Rows from block 9, named by matrix and row number. Each number is 200 + 30 x the weight over its row's rms, rounded and kept within 0 to 999. All counts start at 0. After the name is the row's rms in percent of the matrix's.
# convs2: project pointwise conv (model.blocks.9.convs.2.weight, 128x512x1), inputs 172-257
convs2.46,100,189,227,204,261,237,169,209,217,220,198,232,189,192,209,199,224,190,182,187,226,211,192,164,152,233,179,195,174,193,182,195,263,226,257,185,189,154,190,234,267,243,250,142,217,215,154,215,196,168,191,156,223,188,198,215,155,222,208,196,187,221,222,187,181,224,207,185,205,218,234,176,189,150,201,210,173,181,160,278,162,198,252,181,167,188,185
convs2.47,102,182,223,205,244,197,213,198,244,207,156,190,206,178,182,206,270,218,194,207,173,189,151,173,242,206,156,243,242,201,229,241,184,226,212,197,233,215,152,180,203,150,214,131,252,236,183,178,182,208,178,154,248,184,239,158,131,245,216,238,205,192,169,233,245,225,223,252,129,215,230,241,203,184,209,181,173,206,238,222,205,239,167,198,170,192,189
convs2.48,099,283,198,239,219,167,196,181,194,209,174,228,221,141,212,128,183,192,196,227,198,174,255,200,188,183,194,178,227,188,192,239,226,223,229,156,143,212,168,191,200,186,208,243,178,160,229,127,169,209,180,200,154,190,184,182,257,151,213,180,157,175,244,241,189,175,174,223,156,198,201,167,161,168,187,221,171,145,156,181,188,191,185,224,209,172,205
convs2.49,096,155,234,196,195,195,195,205,185,162,165,189,156,236,206,214,208,223,173,166,215,231,161,235,201,217,143,205,174,201,152,178,220,216,193,215,198,155,236,164,230,161,201,191,219,180,171,233,224,203,180,172,196,165,249,230,317,217,160,215,210,153,201,224,139,155,199,190,197,236,195,154,216,160,174,190,145,154,211,225,149,165,179,129,196,207,176
convs2.50,103,187,189,185,190,232,227,200,193,181,237,220,219,189,250,146,204,175,173,198,187,199,154,213,196,219,260,182,209,123,163,175,209,169,236,197,231,250,164,195,214,197,190,203,217,196,219,112,165,213,201,237,194,193,181,176,115,192,198,204,163,218,194,253,244,154,161,212,216,165,224,207,212,193,209,235,253,200,256,138,214,200,218,205,225,195,157
convs2.51,097,219,300,206,242,143,190,166,208,193,205,205,142,213,196,224,170,168,208,243,199,191,207,171,164,205,175,240,196,180,167,167,240,196,208,209,198,208,189,215,176,219,155,185,165,232,193,222,248,221,219,233,272,202,231,165,137,197,197,201,192,153,186,211,210,193,208,208,191,283,188,198,219,204,235,187,227,193,194,174,221,148,227,147,201,201,209
convs2.52,102,165,200,161,175,198,221,189,188,191,210,161,235,200,183,210,220,177,196,197,189,159,199,219,232,254,195,153,204,234,169,152,230,175,187,202,184,178,200,199,203,167,197,207,215,211,240,264,129,149,196,199,178,195,276,180,193,199,177,220,187,178,214,198,170,164,213,210,221,217,201,193,192,273,240,211,185,127,201,189,184,171,187,167,196,207,208
convs2.53,103,165,218,173,208,131,182,194,241,162,216,235,206,208,183,227,204,149,145,214,195,230,162,192,167,175,233,158,233,201,229,158,253,162,212,205,222,237,201,191,201,194,235,162,186,201,200,219,174,193,201,202,140,227,164,218,236,206,194,203,216,183,255,175,161,210,179,220,204,201,253,215,192,172,192,196,164,294,209,210,177,231,171,139,235,188,203
convs2.54,100,216,223,222,185,146,217,244,194,191,190,194,228,138,181,194,211,250,272,173,238,187,186,218,180,192,147,206,196,147,192,196,170,163,250,222,151,197,180,202,161,223,191,195,181,167,233,213,194,220,235,195,241,239,248,216,199,191,205,203,210,206,148,211,209,228,166,182,224,205,225,198,242,172,173,199,196,111,187,216,204,238,260,191,195,226,188
convs2.55,104,178,197,168,209,220,191,209,248,201,218,208,216,207,204,221,223,213,243,185,190,194,206,169,162,245,213,174,187,216,198,233,193,215,195,206,227,270,112,236,220,193,187,201,158,213,250,180,194,184,152,215,189,201,234,208,213,165,139,229,156,200,193,223,126,132,161,179,160,192,158,205,197,209,208,221,216,131,251,172,218,223,224,209,209,137,151
convs2.56,105,248,213,226,191,213,186,180,199,207,258,156,201,198,222,235,162,176,180,217,193,182,215,200,244,231,227,239,196,197,251,178,230,217,253,236,236,220,219,200,182,169,203,170,167,209,178,263,266,181,246,195,205,146,178,203,205,158,171,251,135,183,181,214,243,247,246,211,215,221,234,184,188,212,174,224,199,231,206,235,178,270,179,145,222,262,149
convs2.57,097,186,210,188,218,224,173,255,180,204,144,197,232,212,241,197,233,162,173,196,183,204,232,153,224,229,190,215,214,222,222,131,228,208,179,184,190,160,170,234,242,248,162,195,154,191,154,219,137,209,183,162,229,219,254,180,227,200,189,227,177,185,228,246,178,179,184,177,212,200,167,229,235,164,210,203,158,179,187,187,187,237,181,163,199,157,219
convs2.58,101,224,270,191,201,195,211,200,154,149,168,171,221,211,195,241,160,240,214,170,162,170,143,183,186,158,189,173,192,198,205,202,131,195,211,162,188,231,175,157,166,168,195,189,232,213,188,249,186,161,222,218,159,223,212,197,213,254,248,180,223,216,139,187,191,239,215,147,162,192,195,278,218,208,159,216,195,212,230,276,226,221,195,213,194,206,192
convs2.59,101,221,158,205,163,156,192,206,136,231,211,191,150,209,155,218,183,163,194,201,203,208,186,237,220,236,159,249,243,200,197,156,189,275,234,192,264,186,180,222,230,208,183,186,183,197,197,163,217,193,209,197,178,217,210,196,213,254,176,213,212,201,223,180,244,195,149,206,221,211,190,215,164,149,160,192,153,208,222,204,218,122,164,131,242,208,219
convs2.60,097,179,193,179,166,234,146,270,174,211,227,188,217,234,194,200,195,219,221,216,232,210,178,203,192,214,191,143,213,197,239,206,197,235,188,177,201,126,229,208,205,122,245,161,175,227,204,202,187,186,147,215,235,231,232,220,188,188,212,202,219,226,233,163,210,230,234,241,205,190,176,233,259,183,203,217,186,191,168,261,124,216,210,208,208,201,204
convs2.61,101,198,267,156,187,202,200,179,257,212,235,161,184,151,186,156,207,211,194,208,230,241,196,238,183,232,124,185,153,252,241,192,179,185,141,187,230,232,230,219,196,169,193,182,192,218,218,203,181,221,213,208,239,202,195,174,192,146,167,192,228,187,231,228,189,197,183,187,197,214,207,179,221,210,208,239,228,275,189,195,231,224,235,177,217,200,207
convs2.62,093,205,192,166,274,260,182,170,202,222,139,165,219,161,139,226,208,92,155,168,218,254,245,230,207,168,186,158,150,197,236,238,197,165,221,217,193,162,163,195,172,149,257,230,207,249,157,187,259,173,249,167,224,212,230,180,186,199,196,220,168,218,158,268,181,217,224,221,243,184,170,199,189,166,183,184,210,181,212,206,184,230,204,206,226,206,189
convs2.63,101,203,203,207,226,217,210,154,154,222,238,216,204,158,195,227,265,209,139,163,177,191,166,163,173,236,211,220,230,229,175,196,237,215,192,185,216,226,212,216,208,149,237,213,205,212,192,216,206,145,221,266,158,161,201,205,174,151,233,176,177,164,160,185,219,229,267,189,176,213,237,232,227,213,214,190,211,217,221,179,167,180,153,245,186,179,246
convs2.64,096,247,181,212,224,168,231,209,236,233,193,162,156,247,230,236,194,198,218,159,216,197,222,184,174,196,161,207,212,210,212,195,121,173,129,236,199,196,251,186,197,123,204,178,180,208,192,231,235,201,215,177,228,233,252,224,125,146,219,193,200,157,178,134,214,203,241,161,219,157,175,205,199,177,251,204,218,203,221,196,188,166,240,176,175,204,217
convs2.65,097,188,155,166,213,181,150,202,164,223,245,175,175,214,259,209,167,174,254,213,243,180,176,195,202,239,203,237,160,237,221,143,188,210,216,212,181,195,266,164,191,202,217,235,204,208,191,212,246,157,188,219,210,195,167,194,199,197,228,195,267,190,192,157,195,236,263,180,138,210,243,223,193,157,207,226,145,217,166,206,244,173,121,233,213,233,164
convs2.66,099,146,125,209,205,179,150,231,202,229,245,163,187,177,217,181,163,214,217,214,176,193,224,196,236,211,203,159,190,270,218,151,183,141,223,216,227,206,223,182,182,162,228,221,245,233,180,189,175,164,133,208,222,167,220,263,223,222,177,211,204,193,210,185,188,206,158,151,180,156,185,185,218,205,163,174,249,215,202,227,222,242,146,283,239,161,254
convs2.67,101,170,183,205,214,215,218,202,176,213,236,211,206,173,184,204,191,243,220,209,167,244,232,187,169,201,208,198,205,221,165,180,211,165,174,214,181,209,211,151,224,204,210,188,184,219,192,194,208,185,174,181,214,142,195,214,191,210,229,244,221,221,188,248,250,248,246,227,188,233,206,231,220,173,218,213,205,192,252,193,232,183,204,249,233,190,193
convs2.68,102,168,227,174,252,171,191,112,214,179,192,175,146,191,182,208,258,251,207,202,221,201,199,198,254,207,244,204,246,172,187,214,243,150,191,214,227,186,191,161,239,163,184,215,172,215,188,168,235,206,198,226,174,198,148,246,238,200,170,202,182,159,221,200,199,219,193,248,232,219,190,200,194,210,152,201,218,181,199,241,194,183,256,171,222,188,200
convs2.69,103,163,189,189,151,246,234,201,191,171,195,189,251,218,121,198,180,181,167,194,230,238,205,166,228,217,245,197,191,235,189,194,186,197,220,196,252,248,236,213,166,166,205,219,178,213,161,182,178,189,204,202,132,151,246,201,265,178,185,219,206,205,195,181,206,225,165,210,209,239,201,141,146,220,198,208,198,213,214,195,166,168,162,235,206,168,169
convs2.70,102,237,208,225,216,165,214,217,173,241,238,182,180,171,194,226,232,174,162,203,203,181,199,213,249,193,217,195,245,283,135,206,186,188,136,189,170,235,147,205,209,187,195,187,222,181,197,200,166,227,223,212,261,136,259,215,232,254,177,203,224,201,210,134,172,218,191,170,193,219,176,199,210,247,215,218,215,179,177,187,195,246,156,183,232,179,184
convs2.71,099,179,183,223,176,206,146,156,158,152,164,170,195,166,250,206,194,221,189,229,135,176,181,203,197,193,200,219,166,163,235,221,213,244,162,146,234,219,226,157,244,190,221,196,173,231,206,142,188,156,163,205,186,224,195,234,241,255,144,203,171,216,161,217,193,175,268,182,189,190,226,191,232,250,192,165,144,217,168,275,214,198,123,240,161,229,196
convs2.72,099,203,154,163,143,167,199,92,232,189,205,154,213,201,238,195,254,227,255,179,197,224,195,223,144,167,220,237,150,224,197,179,182,216,212,224,233,183,212,198,187,171,173,180,243,182,216,193,242,221,242,266,140,195,183,170,270,201,185,150,154,172,211,148,211,200,184,153,172,161,173,205,218,200,202,218,211,172,150,148,205,209,144,190,162,177,195
convs2.73,104,177,187,240,182,200,182,181,180,150,185,238,212,192,235,174,200,189,199,235,178,189,234,152,235,187,183,197,237,213,200,225,163,214,186,192,212,183,211,164,206,209,192,204,207,225,146,162,232,208,237,234,205,233,181,227,97,209,214,185,247,227,172,202,179,179,196,190,199,198,231,225,244,189,201,201,230,209,238,176,150,183,211,221,209,143,170
convs2.74,097,192,185,235,176,238,202,145,211,238,214,158,269,156,247,176,230,197,164,163,226,183,167,159,251,206,213,206,208,248,159,212,193,223,195,203,206,200,205,147,208,183,192,213,198,226,198,208,174,192,204,158,223,253,180,252,224,185,175,194,208,171,181,179,153,226,234,203,190,134,237,171,182,191,198,152,194,133,205,245,273,223,256,256,193,196,212
convs2.75,097,257,202,193,172,207,254,195,186,182,240,187,206,229,133,216,253,224,243,208,98,172,204,152,170,185,188,178,203,209,206,204,225,178,240,168,228,156,212,172,179,207,240,241,241,182,212,204,191,196,161,237,237,213,273,198,185,193,202,188,150,155,168,214,166,151,265,253,199,201,198,215,191,160,212,217,245,210,143,225,144,184,231,200,229,191,181
convs2.76,102,178,181,190,215,213,197,200,168,209,228,239,296,187,201,144,210,214,154,196,174,240,193,221,213,199,172,157,236,240,223,170,194,248,211,151,213,176,248,261,165,211,174,158,189,203,198,225,231,166,241,167,225,199,223,220,210,181,143,195,234,188,230,213,228,210,144,150,171,231,238,174,199,212,192,184,187,158,219,210,181,190,207,275,230,170,212
convs2.77,097,204,178,224,189,195,211,181,123,182,206,201,162,267,186,232,209,237,282,216,186,168,222,211,221,259,241,211,201,224,249,225,259,145,207,240,245,226,152,191,188,175,216,222,194,177,242,181,176,180,175,210,191,206,232,198,219,237,229,203,224,236,207,182,161,240,178,213,158,167,185,182,247,222,189,204,174,200,196,217,244,201,234,173,153,236,164
convs2.78,100,200,197,221,194,194,213,212,190,194,213,184,181,160,242,166,196,155,271,199,219,179,226,185,230,199,224,191,197,142,197,233,222,147,184,144,212,177,242,217,202,222,202,184,224,211,223,149,223,164,229,234,214,220,192,279,228,206,211,220,190,234,211,168,240,155,162,193,184,168,214,201,208,206,253,180,161,192,171,283,251,193,135,124,206,221,241
convs2.79,106,153,152,193,177,133,179,228,203,221,209,199,228,177,177,201,238,171,238,127,219,160,246,217,225,201,159,215,196,176,198,205,188,228,166,189,229,171,198,236,214,188,255,193,187,168,183,201,277,190,147,174,224,209,147,215,204,205,179,192,232,202,155,216,200,249,237,187,224,151,215,256,200,183,204,185,220,184,210,140,186,181,214,193,223,203,161
convs2.80,105,194,207,236,201,187,220,194,243,217,123,197,249,159,226,211,138,176,183,192,218,221,222,164,173,218,213,191,218,173,229,200,185,251,208,207,261,203,150,175,176,201,231,210,217,195,227,162,220,137,209,223,181,211,209,219,211,222,249,184,210,250,205,188,264,203,189,205,223,186,221,186,217,123,198,200,187,213,183,220,250,190,188,172,186,169,186
convs2.81,099,200,157,193,198,194,166,200,268,127,165,136,208,242,167,177,169,173,168,247,209,196,128,197,230,203,208,211,220,215,165,213,207,227,235,243,198,200,186,248,211,186,216,209,227,165,215,170,232,185,247,189,221,171,235,201,131,254,174,244,204,178,211,181,234,245,190,207,231,179,230,222,189,206,184,189,220,176,207,244,218,185,186,209,232,189,198
convs2.82,103,146,200,197,216,210,204,154,204,159,220,189,124,251,154,198,186,224,166,167,243,206,182,207,228,198,134,259,182,170,203,203,169,226,173,155,141,193,171,202,225,168,188,185,208,190,204,158,211,189,196,240,240,180,235,211,215,214,202,192,184,198,161,198,205,152,190,166,241,192,204,200,211,206,249,185,231,206,192,174,177,212,187,154,228,192,186
convs2.83,102,225,213,237,206,220,189,193,184,210,206,174,154,235,236,210,195,234,178,187,192,184,215,203,206,186,225,183,200,190,164,246,196,209,226,234,203,275,187,209,210,249,156,189,199,163,224,194,240,206,203,180,201,196,196,194,229,237,187,226,193,245,264,182,219,130,149,128,135,201,191,200,134,222,223,199,184,191,219,223,196,196,205,180,179,183,223
convs2.84,098,214,241,177,177,158,170,199,180,254,211,208,201,200,148,204,285,176,202,196,223,210,220,244,264,196,237,183,186,199,189,194,228,247,131,225,199,268,180,180,217,220,175,222,216,198,183,228,173,229,208,219,161,206,172,214,178,245,237,204,221,235,173,228,239,201,177,205,227,191,214,197,220,242,243,213,214,178,218,272,181,255,179,150,204,169,194
convs2.85,102,292,202,179,195,156,243,135,160,182,219,180,229,232,178,234,226,203,221,201,200,156,203,191,166,216,242,202,224,260,197,211,196,185,177,247,170,218,211,213,189,200,188,217,210,162,199,229,183,179,202,264,185,159,167,239,124,223,233,214,249,223,233,189,153,212,174,195,197,158,182,201,206,201,177,210,240,203,153,182,184,214,210,215,181,183,147
convs2.86,107,262,174,212,121,183,221,181,220,204,187,178,213,240,219,248,263,211,163,221,214,202,225,194,243,228,211,218,214,216,249,251,180,256,217,227,259,160,229,198,192,284,234,183,143,217,182,183,217,209,242,169,196,252,156,183,232,231,195,148,192,195,241,183,181,157,226,214,198,213,252,184,196,175,193,198,169,245,250,235,192,185,175,244,262,165,257
convs2.87,097,175,231,163,212,198,221,248,201,229,270,188,197,182,193,238,175,218,226,230,219,219,202,236,195,243,214,132,193,205,165,158,216,182,184,227,190,172,154,186,221,208,219,208,174,229,177,179,241,195,231,162,218,219,214,227,205,204,169,208,231,119,225,231,225,266,155,182,267,177,187,209,183,200,217,235,193,208,188,198,163,210,277,178,180,181,222
convs2.88,103,268,192,182,161,206,174,238,198,215,151,197,106,193,164,169,214,190,253,207,216,179,212,188,167,199,177,229,179,187,219,175,255,177,172,209,228,210,201,222,186,252,180,202,139,246,239,188,212,192,221,209,180,250,169,169,259,194,204,217,182,180,210,144,161,227,239,208,202,154,192,196,177,222,206,226,241,202,165,207,198,210,229,222,248,198,188
convs2.89,098,162,234,203,227,160,175,200,274,208,186,176,223,174,219,171,187,229,256,135,197,240,156,192,190,193,199,225,202,209,267,227,169,229,162,204,165,201,187,197,146,214,217,142,186,221,262,230,224,206,219,203,169,188,209,208,233,161,209,153,171,203,199,200,192,199,152,156,198,177,174,227,221,223,233,133,210,190,202,196,199,148,257,257,220,202,199
convs2.90,093,247,175,201,198,238,177,244,196,195,216,187,194,231,183,175,190,147,217,220,183,169,217,199,192,207,163,202,248,203,192,210,229,188,215,221,183,225,161,182,176,210,171,199,200,197,180,193,209,234,250,187,204,164,202,191,314,206,218,138,208,251,213,202,154,200,151,187,195,227,138,172,162,200,193,187,213,178,224,207,233,161,144,250,237,136,173
convs2.91,104,177,210,155,164,196,151,208,171,209,154,229,214,162,219,192,167,192,173,228,162,224,207,161,119,175,212,236,208,205,178,204,259,226,178,232,236,230,215,230,203,213,181,191,179,193,229,191,163,233,209,175,187,168,154,190,207,196,202,189,204,230,240,183,262,216,223,178,182,160,194,232,226,173,190,232,167,232,111,137,164,183,213,230,230,213,156
convs2.92,099,96,245,178,183,212,235,244,186,164,155,245,182,218,218,151,179,202,187,254,224,182,213,254,209,195,121,186,155,187,199,198,187,225,211,193,199,211,211,176,237,204,215,168,123,206,154,193,161,200,227,196,148,217,168,260,218,210,195,253,220,203,196,231,184,171,209,246,219,198,247,186,182,165,199,187,220,213,218,225,213,233,216,160,238,205,139
convs2.93,098,189,112,211,197,194,185,205,179,209,201,241,187,196,193,160,183,224,207,223,256,165,184,180,207,265,211,218,226,178,201,133,199,154,242,229,154,223,151,192,213,202,161,203,233,242,164,196,177,182,198,168,229,185,180,157,177,206,159,242,196,215,215,183,189,174,225,224,204,207,219,173,161,224,186,188,188,179,175,195,194,184,265,185,163,174,255
convs2.94,099,127,238,197,186,135,213,208,157,195,257,204,182,198,174,159,183,267,182,182,211,195,182,235,183,191,168,230,171,229,170,171,192,228,167,151,165,185,181,187,195,217,203,162,220,182,208,219,172,216,176,191,221,175,192,239,155,200,271,162,196,212,183,162,164,175,217,209,231,176,186,223,213,172,263,211,181,200,201,164,164,187,194,242,180,197,163
convs2.95,100,185,285,182,214,195,198,221,130,164,181,217,150,219,164,158,174,199,157,235,203,219,231,241,225,202,170,163,203,202,219,150,141,189,174,236,177,244,231,228,216,197,244,185,196,182,188,208,223,184,193,255,209,212,224,234,199,205,220,183,202,255,258,229,186,165,258,165,181,222,194,223,240,209,218,225,210,166,268,165,206,190,161,182,173,184,248
convs2.96,103,187,162,204,196,225,135,222,212,202,173,189,201,175,208,211,185,133,262,227,273,141,183,206,166,216,202,231,182,161,213,207,237,186,224,207,210,200,201,218,160,199,222,225,226,205,195,125,198,169,231,144,188,203,209,183,232,212,225,207,201,180,182,200,228,163,195,233,209,194,180,216,219,214,229,216,177,193,274,171,205,142,220,146,228,213,147
convs2.97,101,204,218,155,163,215,256,162,144,170,211,217,255,171,175,221,155,208,160,222,168,169,192,170,159,195,204,210,184,169,183,187,149,209,238,206,202,202,225,179,189,219,222,191,178,225,134,233,208,210,177,243,169,183,257,229,210,159,182,199,210,187,201,195,172,164,217,181,198,244,227,226,177,217,199,184,188,185,168,169,228,153,183,174,188,161,173
convs2.98,097,218,235,208,226,186,179,223,188,233,198,210,195,168,218,246,226,235,203,203,225,185,244,179,194,191,236,213,236,247,153,233,235,224,200,225,187,201,192,216,205,203,167,207,185,201,140,207,198,241,203,233,204,178,172,225,184,181,196,204,206,129,257,207,216,178,160,183,190,201,256,267,235,244,219,193,227,200,189,225,166,182,283,241,163,173,214
convs2.99,099,164,207,179,165,186,169,199,218,186,210,185,175,145,174,158,198,163,135,234,191,227,199,202,182,268,210,180,256,208,154,178,145,211,276,211,202,137,244,186,146,238,213,212,167,171,166,253,212,198,150,238,185,215,163,224,283,206,172,183,148,201,204,188,213,224,199,187,236,225,142,256,204,212,256,217,194,217,273,191,208,217,140,162,184,205,215
convs2.100,100,182,255,190,218,167,225,174,220,253,220,199,186,213,130,200,202,191,252,189,212,176,200,172,250,155,217,220,162,211,161,236,282,217,224,189,184,215,162,163,197,226,180,202,164,205,197,200,157,178,188,229,239,176,201,168,224,153,246,184,180,182,233,213,178,216,156,158,136,248,193,229,225,229,222,192,185,164,113,208,177,188,223,233,159,235,185
convs2.101,100,214,236,216,216,186,195,218,162,159,199,210,201,198,221,188,251,184,169,204,235,184,212,202,215,168,285,123,201,232,159,164,195,181,248,286,189,165,226,173,168,231,209,175,259,201,209,178,212,162,194,180,166,220,147,202,198,284,210,209,204,162,198,197,162,173,199,176,233,278,225,218,167,172,204,175,264,148,204,210,182,235,205,135,229,171,122
convs2.102,101,231,176,237,180,182,170,240,220,208,247,195,205,240,206,186,216,204,196,200,182,162,228,170,193,233,212,210,168,238,184,238,196,177,195,230,268,246,202,209,210,200,213,199,203,156,208,236,219,190,181,238,225,219,195,162,235,136,226,210,187,210,252,206,239,157,203,226,193,175,242,207,151,176,165,168,181,156,219,181,259,135,203,171,171,159,222
convs2.103,096,185,257,251,193,212,273,216,245,170,197,238,206,233,232,170,215,227,194,221,194,140,224,207,210,234,243,171,150,192,173,219,272,221,193,156,210,216,190,176,238,164,238,162,238,243,181,183,205,246,187,199,189,189,189,202,163,235,170,222,172,191,199,184,169,208,243,217,218,165,198,182,199,190,168,197,197,217,218,182,129,212,231,212,221,171,218
convs2.104,102,143,209,242,274,197,184,149,244,213,165,228,214,252,201,142,167,193,193,202,185,179,223,172,240,109,154,193,173,211,191,192,227,204,180,221,169,126,166,167,195,184,193,217,178,206,234,149,188,242,147,201,242,216,222,224,191,192,169,220,232,186,204,165,248,160,176,143,238,237,198,154,147,216,286,180,209,251,155,231,174,203,238,188,224,223,250
convs2.105,098,172,221,246,175,184,215,184,189,182,245,192,177,200,301,182,188,219,183,165,181,206,191,256,228,214,211,159,180,182,144,204,169,198,251,184,175,193,176,186,219,192,190,163,183,185,189,204,218,162,159,228,244,228,162,213,232,158,202,218,185,242,241,171,233,200,213,179,233,215,186,227,131,229,177,200,220,210,239,182,223,248,226,152,244,195,246
convs2.106,104,211,250,145,228,204,224,137,210,182,186,147,176,196,194,137,238,231,193,177,171,181,194,158,223,167,253,183,221,220,176,168,153,162,266,179,205,226,236,214,203,190,157,191,229,214,135,216,196,189,175,180,221,185,168,177,239,178,212,235,210,258,194,203,239,260,190,202,198,183,189,179,212,225,244,251,226,247,197,218,213,238,200,187,241,238,242
convs2.107,105,189,132,185,139,198,199,146,175,192,209,188,224,234,221,180,220,218,224,196,168,191,207,200,185,227,200,228,190,146,184,181,179,200,208,238,222,218,229,206,210,236,204,232,200,225,220,181,224,182,210,186,136,178,188,206,219,215,230,223,199,217,177,173,222,205,159,218,186,208,196,216,225,219,138,171,173,218,200,220,237,183,203,227,248,193,225
convs2.108,101,216,123,239,189,201,180,147,177,177,227,182,181,205,222,237,185,148,183,228,195,197,187,198,206,174,233,180,181,231,234,167,187,299,141,139,219,216,258,171,206,183,173,233,160,225,203,220,210,239,172,218,257,144,192,211,278,206,177,218,188,158,177,234,161,164,230,195,167,179,201,174,253,202,208,199,201,207,240,220,196,216,210,244,220,179,176
convs2.109,099,240,182,157,150,193,209,232,171,192,214,202,194,183,211,175,208,193,207,224,224,215,195,247,238,218,158,206,229,173,214,170,195,260,173,132,176,166,178,211,210,193,160,219,210,205,184,231,248,165,161,179,175,201,160,217,171,206,208,159,203,190,205,216,152,192,225,205,234,200,208,181,225,205,156,186,176,189,138,203,167,172,205,149,147,211,198
convs2.110,095,229,231,198,178,189,193,157,192,165,146,155,207,189,214,164,203,201,270,161,224,184,247,165,200,160,214,176,171,185,231,237,230,248,192,159,182,214,160,191,196,226,231,207,168,240,204,191,175,203,189,154,218,200,168,184,174,221,181,173,224,256,220,193,195,206,163,159,235,171,206,212,203,205,217,153,234,209,247,194,225,200,169,225,161,203,208
convs2.111,103,253,130,153,264,186,218,259,212,179,208,189,165,127,194,238,210,161,200,223,137,202,204,219,180,225,164,190,147,173,214,234,217,224,202,177,194,129,243,192,171,246,207,125,157,173,200,195,168,185,249,196,233,191,136,199,163,152,229,224,189,266,240,188,170,228,238,251,223,170,197,205,240,220,139,224,192,176,200,181,216,206,176,158,184,187,165
convs2.112,098,118,147,239,264,199,200,224,203,215,150,210,204,196,211,252,180,209,197,211,187,228,229,206,197,188,182,193,182,210,169,156,182,164,195,182,192,210,143,237,156,172,198,183,156,207,192,225,225,186,227,136,156,210,220,200,211,209,246,225,202,184,190,222,199,197,184,210,223,214,183,224,168,169,195,178,169,233,171,273,198,244,231,179,122,161,179
convs2.113,098,176,233,229,169,200,194,199,189,219,145,186,156,176,218,166,176,210,206,189,213,203,146,262,237,186,162,183,182,267,190,187,233,212,269,207,189,198,171,203,241,197,202,174,147,223,172,194,217,180,167,187,213,200,249,217,159,270,190,212,229,173,171,187,244,160,185,145,221,188,216,258,209,223,190,217,184,256,181,189,224,249,212,282,197,248,118
convs2.114,101,180,225,202,168,218,237,263,187,228,260,212,213,236,219,177,248,158,206,208,221,183,225,187,151,234,204,208,205,167,187,214,195,162,177,219,110,201,219,197,163,217,190,197,224,224,224,181,245,211,163,179,221,228,199,207,190,211,187,206,234,215,124,135,197,172,191,154,228,211,151,180,195,201,162,182,226,205,170,182,229,171,242,271,223,162,239
convs2.115,099,199,175,218,218,240,221,216,221,161,224,158,222,171,158,148,205,224,238,224,189,232,239,228,190,282,259,231,194,149,136,218,240,261,203,234,203,179,215,198,149,183,217,177,173,175,183,227,205,219,238,164,199,213,157,214,197,212,184,176,153,180,204,148,187,214,197,162,214,186,249,195,122,136,163,214,241,186,169,220,184,210,218,204,208,205,211
convs2.116,094,159,203,174,227,210,205,191,207,157,175,247,226,203,216,162,179,183,198,240,171,173,209,206,162,203,187,247,193,218,220,226,216,248,229,204,161,192,202,217,206,191,179,215,203,208,181,142,233,189,228,266,179,255,238,186,188,173,258,193,194,206,203,206,226,184,212,134,182,196,248,146,214,115,219,220,210,224,124,177,189,188,231,140,204,218,138
convs2.117,100,205,233,194,213,248,193,260,207,217,191,196,133,173,218,202,257,213,191,212,187,212,159,196,198,201,166,158,222,239,251,181,144,204,207,179,231,208,209,241,235,213,192,225,199,229,216,206,221,217,207,218,221,227,193,184,155,238,215,211,180,196,210,186,169,196,213,206,164,238,205,195,198,160,220,237,218,196,234,219,178,146,180,132,202,148,206
convs2.118,100,192,121,172,164,200,184,127,176,172,159,122,229,153,237,265,191,256,213,146,240,210,229,213,163,263,182,168,223,153,213,158,236,217,229,175,220,218,198,209,229,163,204,195,203,260,146,202,206,206,196,210,267,245,153,245,170,272,229,179,228,270,200,188,177,202,200,200,130,201,213,163,251,233,165,218,213,144,185,216,234,184,240,134,194,206,209
convs2.119,100,213,139,245,231,209,198,209,177,208,195,231,213,181,247,127,197,198,219,188,168,151,200,228,200,206,192,183,182,255,269,207,207,148,217,169,242,186,192,198,167,233,134,171,217,178,150,198,201,216,151,179,223,212,205,221,200,229,236,189,188,238,216,227,223,223,193,158,235,217,173,217,231,187,251,188,194,138,188,211,155,197,201,189,159,232,224
convs2.120,102,184,213,169,173,195,198,168,230,198,216,192,260,201,147,199,196,156,238,243,258,150,215,178,224,191,197,183,174,198,226,149,199,293,213,179,222,229,264,173,234,201,208,170,174,188,190,213,211,215,167,238,150,211,203,204,205,229,231,189,152,183,229,218,267,187,172,196,193,228,194,207,258,197,168,222,195,194,225,196,166,133,191,209,206,175,209
convs2.121,096,217,160,152,170,214,156,225,212,228,185,205,164,236,194,195,124,196,293,186,192,277,180,189,163,147,201,182,204,193,196,245,254,169,220,204,163,175,203,201,251,167,182,174,178,188,177,185,179,235,199,220,210,228,177,193,260,193,177,181,157,172,199,169,198,260,223,133,199,212,198,217,203,188,195,203,185,202,180,221,207,195,181,209,217,204,205
convs2.122,102,190,239,194,158,178,169,222,190,208,190,219,205,163,141,215,197,236,154,197,239,243,171,214,157,191,199,254,196,166,183,255,207,183,252,206,278,212,216,221,241,234,192,135,168,239,172,219,230,203,208,128,207,205,209,200,250,178,225,186,192,158,226,269,214,239,202,223,185,140,195,215,187,189,258,231,212,164,138,168,142,207,185,208,184,197,190
convs2.123,103,230,276,169,213,183,182,197,236,140,205,209,242,193,210,190,238,196,225,237,193,163,257,240,223,185,197,183,203,152,222,168,271,136,203,224,232,235,223,196,226,160,224,147,207,214,226,205,146,242,170,225,182,265,234,134,207,240,225,194,134,223,204,274,198,207,157,265,163,174,148,206,217,158,193,203,169,227,183,134,199,194,262,187,179,177,185
convs2.124,099,199,179,217,194,219,205,169,180,266,166,239,215,167,192,179,176,238,196,196,210,185,159,228,225,190,163,234,202,172,230,210,178,276,176,173,223,176,175,261,176,220,163,176,211,175,201,176,190,192,134,187,169,232,176,220,186,199,211,182,202,205,209,193,166,183,165,179,215,164,202,212,191,194,232,187,167,203,261,175,192,171,241,201,180,166,206
convs2.125,103,204,191,212,194,215,196,255,193,203,253,171,176,164,226,185,203,201,130,168,226,196,246,189,194,200,247,243,213,246,125,201,191,152,174,218,214,236,175,200,230,194,225,185,225,214,258,264,185,183,129,200,201,139,193,209,157,205,194,215,208,152,233,197,183,175,262,190,230,228,213,141,182,192,240,181,202,230,177,224,191,123,175,225,194,209,142